From a checkpoint of a small image embedding model: arch mobilenet_v1.
Rows from block 3, named by matrix and row number. Each number is 128 + 24 x the weight over its row's rms, rounded and kept within 0 to 255. All counts start at 0. Numbers have three digits each. After the name is the row's rms in percent of the matrix's.
# conv: pointwise conv (model.blocks.3.conv.weight, 128x128x1x1), inputs 0-127
conv.39 096:145154136154130101117150141144075122114124102144129137128103107166123123141149131112059124095115106119152122173118113123136132168129109109127118103083162121112123112112106136105091153125120110116128087130139114106163183122151141141128135131111121130125216136129096136134157115115154113112111079106112124161117121120120098132119106117149148129121090109120143109139152116112172142175039
conv.41 098:127127114132166145156078138088127144110115172163119143130150138123114122117162102125137132108118136132116101137122142087117142093115126152145113148162090117197084142147126099131104119104132142124112174149112108124182144132137169123169144138119140085119144162120161122124097105122175157159113113102104150134110096140153130098130084162134138172118147132161091143138124142130199127106114
conv.42 100:170120120111135161121166115131120131089160099102136191102114102104132115151103134113122147120138110148093094138109148096156132144177135086136103161158100148101146128107130139100110138105107150158131135108126085103102140134099096164090098111143081114140125117075128073121166113123115116154132152124112102105095126166116113134114137134131112096093122079136115176129103131131083127145117
conv.47 102:163139145140163146091151133098119123117137151117147148134114129115128143094134155142129131096109129107157165163121063153152127094129132132102133111146110127093133173091176115154119115173096125114151118138173119071121114087109132133151114125112121118113156112087144112137131105115109128094147101154106104170188092111136148125139141095133114100132106133104096098196090121135140162126121
conv.48 095:183080092171142153123093115116107123124095165113118148166129133148089167146113131168131116181124142187096137145122116146141116138116182128126164153115122154151153111151112152143154173123135111107099110136116110120145141135117106143142127198151091144108125138118154145127105125117112108110122135081138157123107108125124109140119139158148168175121138103088113124113131124191124133147110
conv.52 096:141127160165119118128159106128142153127136100072113134101118136128140083105156123137108088115119114116125134116131121168153144138137141124126131108117168134168130136136158140101127138077148155153135092093113140179145107123110152113095126120175108103168120145156121137137136111132134136138112129100110131199124133131158118111152179146126103157166128209172091143104103155126131148146173
conv.53 092:086143101131140101134109177131123098146126161127116105095145126137106082128145121096155107119134150109159128159091130095111101143146141149121102142085130144132126125114142113097128118141199110138128141116162135132126148103150145108101135160151128122142223122124184088128102112146138124116099116097148153133109124178149171091177139110153126108141152120138090125102147103112132123122137
conv.54 104:115138109130136099096136118142150148135101129113167089119136115137122155114139130157140112144132128119158127125149124155089098128105133117094109099114139078067123130152138167134095073098127130117077119128109108126189132135100167082106151132137132110166131126148144116139145110102162167163129120099129126085149091103143138110177159081134128079139126169167139119156147096107147136126113
conv.55 097:125163139121077098093128156122132138110147115173146123069135141117135145120119130089137132112149100108110140106119144092151078130135122111127143115118123143102155156139117083120137078127126136129138149150135153139070120175144182103147175116129123126142086123136105147191071135128140147121087151125164095101168126127144138132117118135113128099148126172110121145153091112173132118135100
conv.56 107:117167083147105091137162106123099098153101139097146139136126098099096144125081116153110139108123092117091145110107117104114123124099089130117176121089163150068125121131078107132126096103103157133117091107109135127118136119114095133085160112138136135140149071096107097116157147112107158122131109131147137142119147105138106108125113122154139091133112114093189108125113120153173092135124
conv.57 104:161169170179141126140123123143124083139132136080161134146147138115150107163155182091137136134144140100100107124113195153095104125103120145122140098149121156119119149110118152135103123138119121071107107155182127090131081171157117137121104131125122131142133140100136127094167122088078132105113111107120128114185137139137104136128114114099115132135143101148081147154136104153119125138116
conv.58 103:124109089137130069064062141119082123122109119108108142151157126115106158136107126125113119150091189136162126146130114174160125111135102150080095138146129130103121129106137155156121168157120104106135097144082148110128116195136119144120121106159121126121136112127124157105125171145121147126139172124112146143122142149112122112132095120127108157102143124120131070167098113110098136141129
conv.59 111:171121167116125105100109091157104111143108110138137145085135139140150133094101107087122135138177155119125148138114152175106135135163124144107111098116129151148138159079115123140139133160153112114133120142114165098132144143120090141105129140161093141130122129102136129129106230128137172128110107143148136111135151112142162128114114134152168103202124142119109081118123147116105153139145
conv.61 099:126161122170121150142140138159142104133220111130128114107127084173102111110134125151090131111121157131103169172161176134117138118122086091160099173143136091137148121134164077118126157146149116112137112117147132108131123103154082149116120185155107140119110140154147143116139121114159092141116142113101130135126100121155135158118152133141122084111117126126153116127113159124113139149078
conv.65 092:104141147119114112085106167141115138179139112094099148124121127158132122101116163154150177093140177186162115161148121126140128083112103162103155109118139136104165101168129105141163078128096163136185100161131129097122122087143137126099153138103142114127135111153104135128163114155141153127127102112110123151114122092168104154100137116141131154160148114107127156149138139147100153141123
conv.66 096:120125163076149127159129123117141124115115189094105120128091083124130173123111108096133144166167107124090139127125149119129153142109111153107160132149089116113133130097135160120123114160125124109143146117154161136144141149110125146120101146134118126151092131139110113083134136107186153132137130192153098135141134142201132116132119131111095141134168073192109148132093151122145131139112
conv.69 099:124129139113097156116128128099127127126106099104143135097125129106139163122142143147092135129127177132085112113117154123092143153084129099113135114106108105113125122095157101105118105105141143129083124120203147111111157128129120126199169160097095117137166069128111141160138108155163106110100120105150132133112107130098117149111076119156151100101118133119131103143150092091139176113135
conv.70 104:126123147134107100195122119110148102090094111139143137110136174151126089122155119131135103124126169096137114095120166137130150103147112107123077076134154125145136118112109128154093120119114116129123147151143106123101134146131128173125065203152155090128122070124130114100167103135127166161126128157146127156112135150118124133108110114132130102118123154121135107100139165117153071105114
conv.72 102:112117119140141139116125130164146170134145125152158092105113128133126154103127141119137150120132101130093146124124133134058108146098135130087116124122114117131143104145108144130150090121095154167082103106099167101140098099135161136132104144119151128115169168102135134122099137093114145139154204114126145115116124117111163216131087101090150089117138115098129126136134110103165112110149
conv.73 098:135116120203136124120117101178120111118144119185128128110148106136100085096092141101109141169148173140158117099107128124111135128142135141132107132147139108119140100099139117120114132104106098120066107108139096127132129105103096123146181103130117126127113157127143131115135116156117175168096122126115148127145162178090116125136179148131128118172151189128112154085135127123142099113101
conv.75 098:110168110128100103116148153149123114139096117109120120131095141107106173163164165164085123103087114142114104173113129105127119111134087136127127117122135124118095115088094146150158117138109133097119120144140129083102177171116158172170097103145110153161169122116092142133112112128151095115085098147115119169146107134126118115120102167128134110123124124138125103139091131166079101164153
conv.76 100:113085125119124152135094153112132153091121129087161104123124151117129101141140146141160116085112167081138134132142140145127098131093125138103068140156115101067132128105110134146068105112176125133141129120133103111119165134122111127106138092101142176116150191147149110123116111128132135103123143123121091136082152118149150109184157114141093119165125099132110132112121099164160114120153
conv.77 097:128134116140144128163130146088118125117109127176093124139148112149099144081085117127103109130161152124135156132101109150124131122133130161134156119136129142123115158222087112126168132114142190150114102161116145135132100101112110104172109126102192090129107092119148114146127156178139118140155086119155111123102148139119129110132148147165103127162114146160140124108150151101144150144123
conv.80 097:135130089084124123159130121137190131087172094144152115089101133126126144109078174157100150100099114096164128099109163114172136127115156155094131130137108159144123128133157109137160116127153124109133114150112153103121105197143125106078109147108139135137123110099131127083093118141148121116099117117129098151103149123082120082141123109088144125139110117138124146122097151114118082130150
conv.82 102:153084111118115130109149105090110137130136083132149120149135132101092148114140134129143161150129179093132130180145177119088128132127104154094158134093146154152118118108079147086081128085153146143104093147157131113097109142077104096108111127110115136150148147137132118127133146141079143188124139144134155133134123134144132135139182091097081104168098130132130146124134120135110144146140
conv.84 097:113086096159145158138070158161136111154135148137141158127111131117118107126129155152106143094145135113136105099141109102165130149096146187142097134169170147128121166124123106156125134112166114148133115084111110136187100152103125167092146112092093116130131127119140120113142150076107128175109104096118125142141100127159136103117099116144121137109153097088123076144116126122139087150119
conv.85 103:160120187140128089123092116117091200130138087170128118147118148138109118096117145090133128149133117131105131113144121133096189133147105102128136133133077115159164118128126157112128122120150150125137138122155139107175135125169098148112159095121105103096131102091093117138099123104121167140151125140137106126135136131111094105204127136118135166120133142118111157177127098140155102105108
conv.86 109:116151115138166149112119132084098125149081089111137102176086122133084093122124140108127136140125151138109133173153125120130122103132135162096099151110159125149145146128108137102101107103165176111111145151079138102111148122103148118166098161115163045150088097108106118117130142136118144135142186096111132082116126122115139104138122151119141152121139121134099120089114099119108122120102
conv.88 106:121113125122128115132103135107119151108105126122116127114127114135224130138122089111109130137133146108141129127132122085127139108112125161122154097094153137111107137133131134132110151145108143142114145115155080110085128134107149146125151118105170141131124119092124120076172128110092101155115146114156068119108090161115132144124095156078121097079138149216103128108136125097135133102131
conv.89 103:153127122125146125128104163138118126134123112107173125133124121138124143105139097137102109126137114127151106140124140163179137125110101134107121153096109235094134129134081096163115137111084102178136119104167111106115096131152093079120143132130117118097113135166097114143124110166132137148144108157144129122134091153102132144138147079134091110166138125134134144115080137132083096134150
conv.90 100:108120139115110116139123121137101130134127079162154165127136178097138135147105156120189087140132109145148152119098124114160100127117156131164140132108144152139130143169136111108116135132109120118087145149136123139124086122164103119063159138144125125136155118147126158189133162106123128155128130105174142092138125113093163154116099119107148129139121158118135103110178213117145100118132
conv.92 097:181125142123106139103180101156163133135104151153135098112129138178145134154165076107171149128064125116117152147156113117111152143092156126122145176159119094138143120099113159151093152121142117117169103137123115123156136112154115102158127116118140145133120080105099115090113102127145140148096127139153145129108140114119139102086126136157109136131195150133074152112111149136128107133136
conv.94 109:103086106153112172137121119134121146109150128080127135154148148129141134129093104159169120137129113137125107145117123149100117086086126122154102135120161110186125124155129127108104113149149115153094161202091109133134161095105135138143144107123096123130171111144084116141095103110095106113083119153103151152130090112164128115128106155108123152111122179123153153151177115089110132139130
conv.95 098:118141132109119147124142125105128146137087171141143087119106126149157125147136145154069113138126106155127174119120111091137096149174130146139103145108114146114112128113130081098149113137147128097136123155088097153078108113126116097165155132127128127152128127152139090062154073132106098102130159092107103166094111129107120132092133089107103104120106137085127106093155091145145128148138
conv.97 111:114142135128161134151109109129154138087117160148139124118147142114122113077152152130113122083116159104157143135124110166153128121167144134116097119102113153124138097173144118147086131125135088115146149110105184172170163096142129092135083152086120143124114178073135108112169122106131119121111101136134153104154122115098142111148176115090129165161112128118079120119162124126151153115136
conv.98 093:160145130117160122121159116161117087126107097080123070159198116144112132117173113083202127122085145071097093152126175111161167090116094105132113144105141118153131133128139111151120122110159138166127160123102139098111111113134144124126140111139126153148162130127156126138135121112133111134107116147121101108123138140132140145187147127112158124174154130135156105147122130134111139130120
conv.100 103:146148133154108155121131155124083120119173115148076145100119116090184120128129152116103119125140155128160117101157111117092136104080121099098082153132138160126111110162116117087110113103132130169110125132127088126136092136158122122123114078137123125081130134114167176135109153163162130140153117165101120101111182168140092123104127123116110113140130174102147126135149088102119153118129
conv.102 114:109152133098086111129092088104130163122101114112123125126137166115117129129103120111156140146130131119202125103155145102147137156143103128122121075107158178157128109123130136101090156113101126133099125128159129122135152122146101161103077130129188063109093099154136125124128087172092143137141082123129130142123122148113120123116158094143141119115134121188156118116118137120135095126167
conv.104 087:129112090133136123145102145161116192105120147151116129145121133098182115111165134160157125141129147092119149139149107142165109103144127094131079139133099143133118124176127098137118118160133122140122118097159159141122106121148066138107101111167137165185114124098135131149153155148158093103144101120157108113095158081158131108123152118157129154093127116144132119163100109107094163102137
conv.106 102:151174156112132168146148140115153109139142133082125155129193145137128144118136127111125107089137157170148164120140112128111139104123121059141147152132106126126100127191116136151150141122165136120140127135120172122149123121146134146128101100125128132121176156103128176098100157100112159130082135120135111099116144174134151124117121138131077106107101143122151075098138170155106124090139
conv.108 095:106137122141141154115122198148139108150135111175119152129091120167104113158175117133139137165165136110143158151152150134156146138158132085138125137122122133126149150147111162141140139125144145081080116108085119124133156142134135106179157149154124131138100124099131085125159112101127129125137137147069120150116109180129178129099166097117137170106178131130123151133167163103141132136130
conv.109 101:124128143113086123118143110120069118160133130107096090146164125157124120159187154140110104151175099179126167138114127151114126129105176110118114121095131105145143096120136118099138137132167152105145163111129124094081131110143145154157137080125132075141140100133109128121129130137099135108114120150099135162092119167085177119134150151153139106103130115149103126158141097122171118140094
conv.111 106:126091078132132106120109106156153113110151092158137100099095117146123112117098086158132139122083126139142089158116134113111106111101103144145156093110148088157080120241135149146132155137114144159117111147095146101117140133092118100134130137125121130145135142082127125150143140125100143102119157121167144107136149123107129103100084140158107129114147124111131145129127092138161155152122
conv.115 102:169168104150075137129116124119132126111085111152149124124160114121111132092150141092108183124128109132167164145111107115130133127095143113171106130139142096129102177125178093113128108117122127075144153134117099147115130106099094136108124125108157127104147144170166140139122151127119117082108121172118119167182125155150134111154139148167140136191105146130126142125136108113181128125135
conv.117 098:098113116136122121116109140127091110169108125116109151158133117113149146106104135131147143130170144107147093111076149141132116121118147127128132081160141160113093103130134140153137115135109150142108113127108083140136097103155138144099156117118122122177151085138095126157117178129103105160122151154155151161123170098075166124171127129140174167176156136136111097099155083127099160147112
conv.118 102:111131107113091148119109121119064117145119110145091110145151144124142147138111094131104177155134100089107126160161135097178112133104139104109074138119189108157139134104113101140153154148122120121155132137135093155124144091111106120096132120120143125124133108135096146138144173118126132104156107104186192104146110128124147165148108123127087121130098122083110116105087136165138114116147
conv.122 105:178159151129117089124102155117127129174115142115107124157126130127135138112107121108127136164110111083095082112129102120167158102072136162122133128116099162115114103147132102163102115107139114121136106094123163125200129131161151094068125147169145126156114120151123139101128129114098145100076118125119113071122116114097133129118129136106144155178109114148130112108131114131166153097120
conv.123 099:119138119151103144140201129136105094164139165106118107120118143135132117109122066143132177116148165123127133146122117178168152137115120180135128106092135098141122142093130162085115173168158103118136142144115140098171135160150123102117105113126118102137114125108142144153174109130109114157125119115138144055144118114107135087131107113075159123137129117109122132106094111166133143144131
conv.125 097:116100183108136155086134214123129123135121128137134111172143140105133131122161120111153096137164152151123128140130126120126142131172128124117114132097132148139134162105109109117137100155124118122164152125130138199113140119127169148129117145146129163118165113118168093146110158106171124142130124171122150109155141105176138109103133134116130165116185141145152111119192135155090143157146
conv.126 107:105127114117106109160143138148128121107081159096182121087160107109135160134153149168136111164154127112128106147105133150131100109120151112121145128124147137114100135165113143114075165121157139115148082132078141100151090098139123111120172109170129159123124120134115128143140093163116149157110117135166131110126137095090178170147093122177125100118132142115170133162180129121145109118126
conv.127 098:108120078122078151153111149140169099173138123129142136114169119111126096116125145159131155124124151140166104104128120131118173133144125094156104151128122155107156156111136098139146167113099154131147106114127095120160114098085113169099113130164122136141107126143114167103102134146128134093149072103098083094106116095130141130186134144116108170126122117177136153148148131156123144143172