From a checkpoint of a small image embedding model: arch mobilenet_v1, 16600 steps.
Rows from block 5 of a small image embedding model, named by matrix and row number. Each number is 500 + 40 x the weight over its row's rms, rounded and kept within 0 to 999. All counts start at 0. Numbers have three digits each.
After each channel's rows are labels from the 100 images, of 14976, where the channel reaches its highest value: "place" is the part of the image that holds the peak. Only what is clearly more common there than usual is listed. The data: retinal OCT scans (Kermany 2017). In brackets: how many of the 100, against the usual share in percent.
# conv: pointwise conv (model.blocks.5.conv.weight, 256x128x1x1), inputs 0-63

conv.123:514466556424479471536536550548514485468447485514582499542505455519478478493467513533493461470482553436540542560520506483519626475536512507516561474471508518474494456457477473492534504510444444
place: centre (40 vs 11.1)

conv.77:546455503554417451477506499518565449452466535490524483493524529423436532413513508430519475570528547515501482553540524532484507536578491510497535546462521486519494481514516513483496536479446453
place: middle left (64 vs 11.1)

conv.28:511452483474511502521480582509574495549489496540432535504471538533553499495505466503483468445502439392509428465538441557467523462542476533483518498444507520532475464472483530532491498478533463
place: centre (57 vs 11.1)

conv.40:487409484473622558497454544554486547441524485450425516455494494549500469558468510522530496517535488420425485432479471428514575490491524501466507490469545431463493469468564524506552462552463485
place: top centre (47 vs 11.1)

conv.209:446474534552452519536501501475550485564475508507476495558527534474507465563512512541521489456521398502485494513536491473544459549454507511514502544439524495489570504514427548493490470629495521
place: top centre (31 vs 11.1)

conv.20:514485493582488518584481454466530455518541550474486505471448515405457488491504490495499469454585474492444491549510511563556520480490483466472493508474435463492504451491476517449574465488532581
place: centre (32 vs 11.1); middle right (30 vs 11.1)

conv.103:535570520505503482516523607475500513470448530458526529486518541458523472510500515480519473512455482491444464447412484422416477499473501515454577471450417514485491479544475509523540475435480573
place: top right (59 vs 11.1); middle right (29 vs 11.1)

conv.190:476482450516507544491537449493490388464497494502522535541488479515518526510599530479525469555537482496503535520537472448518554550479454528454550493504517539511497567544456507451474528481507461
place: centre (48 vs 11.1)

conv.114:548512429486479530538531512428537513494519515443423453505517435529537473532489445528511511480460454478479474566502519510537489537466440458487471518502472521475460558526435542459535493498555491
place: top centre (51 vs 11.1); centre (45 vs 11.1)

conv.208:577476478491528492529544469548545568428476534500524431501456471450523520537507465523481467494549544513536616485458496466563490540464471464489466544547478476544454478460452583537433430475572521
place: top centre (45 vs 11.1); centre (43 vs 11.1)

conv.21:563449428483483518432481484532520567467559480517435534549490501524506509456521536539493475473456543516457572507553547582511549562513445478422550450461497589509500452531478554599523494541441471
place: top centre (37 vs 11.1)

conv.237:495516551505559476542499512502504543465482456491538490453450517443484518451628482527426524482492445484489516476425451457496501489494517485471472446453487541504524505484465524499549581569518536
place: centre (43 vs 11.1); middle left (39 vs 11.1)

conv.163:511445500519562541462471499455550504539476507448470568467533481512514536465580594445542505484518472489467520459467533537514458633494519471524533529507561558462463512490527498543459532507543503
place: top centre (47 vs 11.1)

conv.158:518475468569475516505480485533503494557512460475543494550482482463453500481454500460462587518478486444496537487507512490448549590554586510507520474505523480486470503467557534546539489639472527
place: top centre (56 vs 11.1)

conv.0:493428522513403515498455539505480511481476544494475484534519430474527494428511527501495541502527544509587478503527508475544519541494481556545477503530504479493502457543437531565540525565436526
place: centre (90 vs 11.1)

conv.189:464555477467514400439445528521504498459421494493572502495461546597531488493537449457531489481506571460522498538494462447533481574547476477490501504493516492510472419451480509449524507556641560
place: top centre (49 vs 11.1); centre (39 vs 11.1)

conv.47:608479519480498460484476487549481491556490483515489529475507541444454495496459498455496520505487495497503565499449480511537471567492520505474510524516457476490529557475475515588521522594525470
place: top right (43 vs 11.1); top centre (38 vs 11.1)

conv.121:483490451582498518456550511513577501473524506435519468424487483492533499557473505520499437392516579514453510527521533471490505546558540555498520466455532524502553496508515520572481530513494576
place: middle right (56 vs 11.1)

conv.211:484540454579426557572518547493442537516501524455478467473501471494432563511487473454483515421477485447554460502501411450582480525534462485513463428503463534435435504471544542437415496500463467
place: top centre (52 vs 11.1)

conv.104:516474478602551508483492488453531474395495508518501490513442493479480452455535476433475482519519526537482511517533440565501444533436509529502412542508565529522530549475556438483409606543548531
place: middle left (32 vs 11.1); centre (28 vs 11.1)

conv.203:465508509465479550533579507515526457470493533502485533547537469421531457420509482518506507441462529536466456524526449504519491506479531479526500445482482553437451522474493474529533538485495530
place: middle right (58 vs 11.1)

conv.74:455510455497486541542564512509497482506496511522469433528505518469494464441624442557444466520531433497462538508518499473472539477439498461483508452498450458519451475510488634502499480554382500
place: top left (29 vs 11.1)

conv.137:512372470481452464517506520514441527469464473485441513578552515524455473485524498556493518446446540481426550514449472502511522486483482530519508521477523507492527491542579575503491495503458453
place: middle left (49 vs 11.1); centre (30 vs 11.1)

conv.222:522562590489482526493522586492556460479600524491536480489495461511518445437525478497448500454527478512516496527500463538433557510466533537503472414584460577523517545411463605527509606484475476
place: middle right (52 vs 11.1); centre (30 vs 11.1)

conv.85:493428449499488460459489449506475467488512554510552457574609466476503488503440456450508505540501523537538492461550454513464450581542480505503521497477513482508515449478431479509460473503486504
place: middle right (81 vs 11.1)

conv.141:421401526498491533559494534465496525480454474504467490451469514567490514487441471493496546492475441569522532484502472551488469490495472501512486458470511460522459489457458503471552448473471405
place: middle right (86 vs 11.1)

conv.70:534497517482487488538551482566574474451448461544528481464509519492522498454541520425476511422553430585533496533519455492520480527515532544487534484509453564403506435443567527515485504469433472
place: centre (47 vs 11.1); middle right (35 vs 11.1)

conv.48:502433572492499535608462435513498509505435523538440488481448454475506507499493512480461465562441465464537519448569503471554504520538423546528484493513517493437578443469529615547518478530423500
place: top centre (44 vs 11.1); top left (28 vs 11.1)

conv.59:519500499609526490546494530484514501493541504508510453489494393491484487508522476367506496507583471510451497507507519506466442543577478504483526531500498420550561485548495523569490495598487450
place: top centre (38 vs 11.1); top left (32 vs 11.1)

conv.89:467424479539458521473476497513481551519536480528432533481526464496494448512512534526522555542551471467477480502477532563496483559473514487483502492494441570465530492501502684507544550522498410
place: top centre (34 vs 11.1); top left (27 vs 11.1)

conv.139:496507566527485488439497536496559472539485449462397521485511477543446458454478539536516444527510427496566497476490474544487551486555489461512468506523493489496479493437534506529517446621449498
place: top centre (39 vs 11.1); middle right (27 vs 11.1)

conv.44:539487573503482553470556526585515556485479549476497531468474489498556498470500497500488488585519489467455513468450578510479495548428446466434481464479493492546490565452549525576468457509528523
place: top centre (42 vs 11.1)

conv.250:472499524524534488445463519465487406468514566497543492510546538509510606537561542505511540448514542489496480496500546499473534518581443500501504535467568536506559493468530528586528499457460485
place: centre (49 vs 11.1); middle right (39 vs 11.1)

conv.49:547539496539503505592460488433519547509454458536544450509504467456561534482487468478518515497419481547457528496470450500495504466522473450475485466485600522573547537556607438485599459530486462
place: top left (56 vs 11.1)

conv.218:505514480490477531561487414539545498515623464475571480550468499514465509444433504530569505510483414462501489510424534498524434537498484516588486450509425497412442603506535483483596465482515473
place: centre (79 vs 11.1)

conv.171:527549521435497540512473492408531475449459410570536477546528528498499476479497489478376468505394433480568521436565513533532499466490473420512530518492485437494477547525468452599466544472523540
place: centre (67 vs 11.1)

conv.136:541546457549561530505537500485529432515442414462445505474563482466621512467558453603536508537492464510504446577479463510474536613481494463525548532510533522466486522523501500551509493511494518
place: centre (37 vs 11.1); middle right (36 vs 11.1)

conv.64:522536555526511489451497480500428478469505516481471539472437469483529477467533487439499556543534542496449456562506543473479485541478484516451543552546444540510535534478418581527589558623484461
place: top centre (53 vs 11.1); top left (31 vs 11.1)

conv.9:567557455465539479528473432558456497491539468491463579517432512469427489465529482449536525441466470528559542446420465484497501488613464509516524581565539559530515500497509544495505446482525548
place: centre (32 vs 11.1)

conv.223:490451557501458488530479534546589429485593541528538480476551525594471453496456508479455410496613521449552524509527528528561524448441475529466536523546540514525480497476482462546525523490460510
place: middle right (62 vs 11.1)

conv.224:459441501414422522549517540529498544512436483488530465542497491495481483472550537541527537446559493486607523532525540523457462540438541453619507538503450496501526473506531515536526479518470499
place: centre (89 vs 11.1)

conv.173:497458413489503522444448533508506448475473545515480458463554536537457565454563519500526482476498516528477473443501466499523552447561396523472486565534522487486463478541495458452513509515423563
place: middle right (53 vs 11.1)

conv.197:451523549466463417498512572494442572502517529510468498489452500537514455493463531458465396525534519589436474496511550537452474472431469505623534515549427484511515565476455494480497500489431506
place: centre (77 vs 11.1)

conv.120:516558479534523506493439459490480456499489505494477521479512471536516497486485489595506546450458459500524463519503519442548529503462535475509431494470482527419493478484509425583496541543448525
place: top centre (46 vs 11.1)

conv.53:417515511518502478515461482469505588511477482490471468444587479500508474496462467460609501463510495516487506505473536542579459495555542461577476505450448495555505513472518466518438487517448487
place: centre (87 vs 11.1)

conv.154:473500524481483517601494481512488460474476507504487512441597491486493486493505512495495517472458545417529498452474522522461578510461494499513551443460503490449482444575480485533471458629448484
place: top left (48 vs 11.1); top centre (30 vs 11.1)

conv.17:503417522427467485583520516499575470476468501601506503391515488505468564478530436472464512550520488549532511449541496516481489530545480487484511494459512499435475574474526556547513443453487478
place: centre (49 vs 11.1); middle right (32 vs 11.1)

conv.110:491513451479443502530489544523490502512549545533439468466471590480473482497491442434458468495434456516590447455533501494413438526506493447562530483456536502479521566482504538482475456497489471
place: centre (50 vs 11.1); middle right (44 vs 11.1)

conv.202:497486529535502488486525473470446479462464432552501558462488510503466475426424472483588532482501541490492509555521429505618545476476529519429490497462469449442439515486435493504486546483517499
place: middle right (61 vs 11.1)

conv.122:466418472428520521484514487452454461418452450530521545430508505540501465475581590488460475579460477468512480479535542507512512437500545488541531592485507513441519533505481483534513414556511475
place: centre (51 vs 11.1); top centre (34 vs 11.1)

conv.198:482494485556496480492472501454469539469443458507426462471484537550500522488421500497506563449507456491468423571522504545557419482526523520451490556547470486556571484454400445506546512501483503
place: top right (42 vs 11.1); middle right (35 vs 11.1)

conv.83:475523496534491459594536474456492485469462430478530500509436492515510514486564604464442513486534482500572467544457546517450452517543543525473432497502528481451443511541500458516462557506494488
place: centre (62 vs 11.1); top centre (35 vs 11.1)

conv.37:495587434546574458479526509531549477508536463468511452504519514485512475490448423453474476526492473381527403564503542521530463518463445505446438478472455487505558518476516465452476502510501480
place: top centre (45 vs 11.1); centre (33 vs 11.1)

conv.140:469542500531478527499464500460507525461510548460557537503459470463469483463503482510436537460573522484525433572411548514443444513535445567485522465428599512516487489501439491514513467508530511
place: middle left (41 vs 11.1); centre (35 vs 11.1)

conv.56:523563499518409481463518547467463467524475461518491485519503431514507445506528570525479504533495607544551530452513424488514519507445499488448471449484511490417534396528500465524473563469474494
place: middle left (71 vs 11.1)

conv.71:463422500519502581408457520517420548510436483549464448491460418531509445523516505588503511478470468448510525495501429475471463525528423537508564477567516522465489519532512505460497552494514537
place: middle right (57 vs 11.1); centre (28 vs 11.1)

conv.143:522449491463487520548463563528460536462459424519421536499530455508503443504477502518523531491470508543534567470462469516561436625506534520504491498500499539535472543464457462502497461451428470
place: top centre (55 vs 11.1); centre (28 vs 11.1)

conv.176:498495524494476499540609513538494455548527471539459464490548514507449442496481449489526553525524440560576489604518502483551504565526506487464493524443510479545566540565555468499551507462527521
place: middle right (52 vs 11.1)

conv.33:480517521500480456407498526482427575482493522491555501545484562485551459472600577541501481512457516481482462537495580545553514504502512479403553495523477493485555512529467582507529462530506482
place: top centre (34 vs 11.1)

conv.177:450451535493502522514591512488547419496523493474419535524503532553509522557517457487511486464480474536471517506439499539529547514490535461525572522570517538438503488432550536488507556470441516
place: middle right (50 vs 11.1); centre (32 vs 11.1)

conv.144:489477560499523520519450546482420451521508458461579535533476537506501580548589480555511516494490612457511515439441536447524490484420524521432505444496462505513512574534543493461484494521442484
place: centre (45 vs 11.1); middle right (41 vs 11.1)

conv.180:468473536509516504525475417532561527426460476536474493544470489578482444496559506443494449532455520582472477484537523501507466527510493491496554503458484526503501476544510539495516433556571556
place: top centre (41 vs 11.1); centre (33 vs 11.1)

conv.19:456585530449505549521498583450472492455478491464553417559530555527460498467453475427481553501478486557484425446509437533526511492496547471491465478486538467498506511499528560494541511458516493
place: top centre (33 vs 11.1); centre (28 vs 11.1)

conv.80:458485500475521509541454540510511559583611511493474540425543516550545502494472490466458437429484457481564500467565528464518507545533456464547545500600449514483480447468496520471503464510522542
place: centre (38 vs 11.1)

conv.166:548500486523483538482451458512546471474514559427509507497476474482522524407427529481482519481516482554548515431586528507578447479482542525479524571428505461483509566517572506545513501473478513
place: top right (44 vs 11.1)

conv.94:464424477526462549577527494446502447597442478487624466521581479493491440478456495501575480513554537517477495579505474490529470454479466512489538538544478496485517542486423408550488531534499536
place: top left (81 vs 11.1)

conv.29:491464583491516519471505439485550490596620509492489494518487524535418502524445566502514435508553506479538489470500520552592457517458474518552533458505462588495483424472424515459474541478503495
place: centre (48 vs 11.1); middle right (36 vs 11.1)

conv.134:544462477527537491557523481518421526515617536481471508531442497459509481502502455525541453504565525487522513439584511512535600535443469534452527494511495526489544485411472552538500464549530506
place: top centre (47 vs 11.1); centre (35 vs 11.1)

conv.191:515607477517571509494478461573469448431469472542448510503455536525529445513511491509481488458486521476528455438517591462494501564505492454540543498430573487466572451553541512481482470517619529
place: centre (49 vs 11.1)

conv.168:547455502547618502514523497486452508465527512491520515440500512529426488475485519555566446467473497530499456506428432572468458632508548466534508548499562427466494490527471433503502473486515524
place: middle left (46 vs 11.1)

conv.164:457450528438506499467473490543489531446493506502439454497447463443474384457543528543491452422568529545563482589454540506485492511578488491591495483504513501476445469449536458462524468481540456
place: centre (97 vs 11.1)

conv.10:541446502464460497567550513518478548449467527499518469520469598466515454498453486510522431492605513532606526450499476513526488513485514509629488470507529493500468447490454435425452482431534507
place: centre (95 vs 11.1)

conv.86:474502559471452509470520479471525457509548371525445480544453470562539495494645578553501521474591529517539460458564505577536510468508438512450515488531506475494465520444494517539526465465518461
place: centre (61 vs 11.1); middle right (29 vs 11.1)

conv.243:536453485526478498565523513491479526468530513443431529517505526478518527513493450491499501534468466513468513514460503458534507591536517418437490550449489474440515566432444613597447413505461538
place: top left (35 vs 11.1); top centre (28 vs 11.1)

conv.220:535476554507540532439526504518527541545510454530497446475461499584574483531517435493429527507541471589480514487546480506470500440480444515536534442551492551516566472545564493527494511500519470
place: middle right (82 vs 11.1)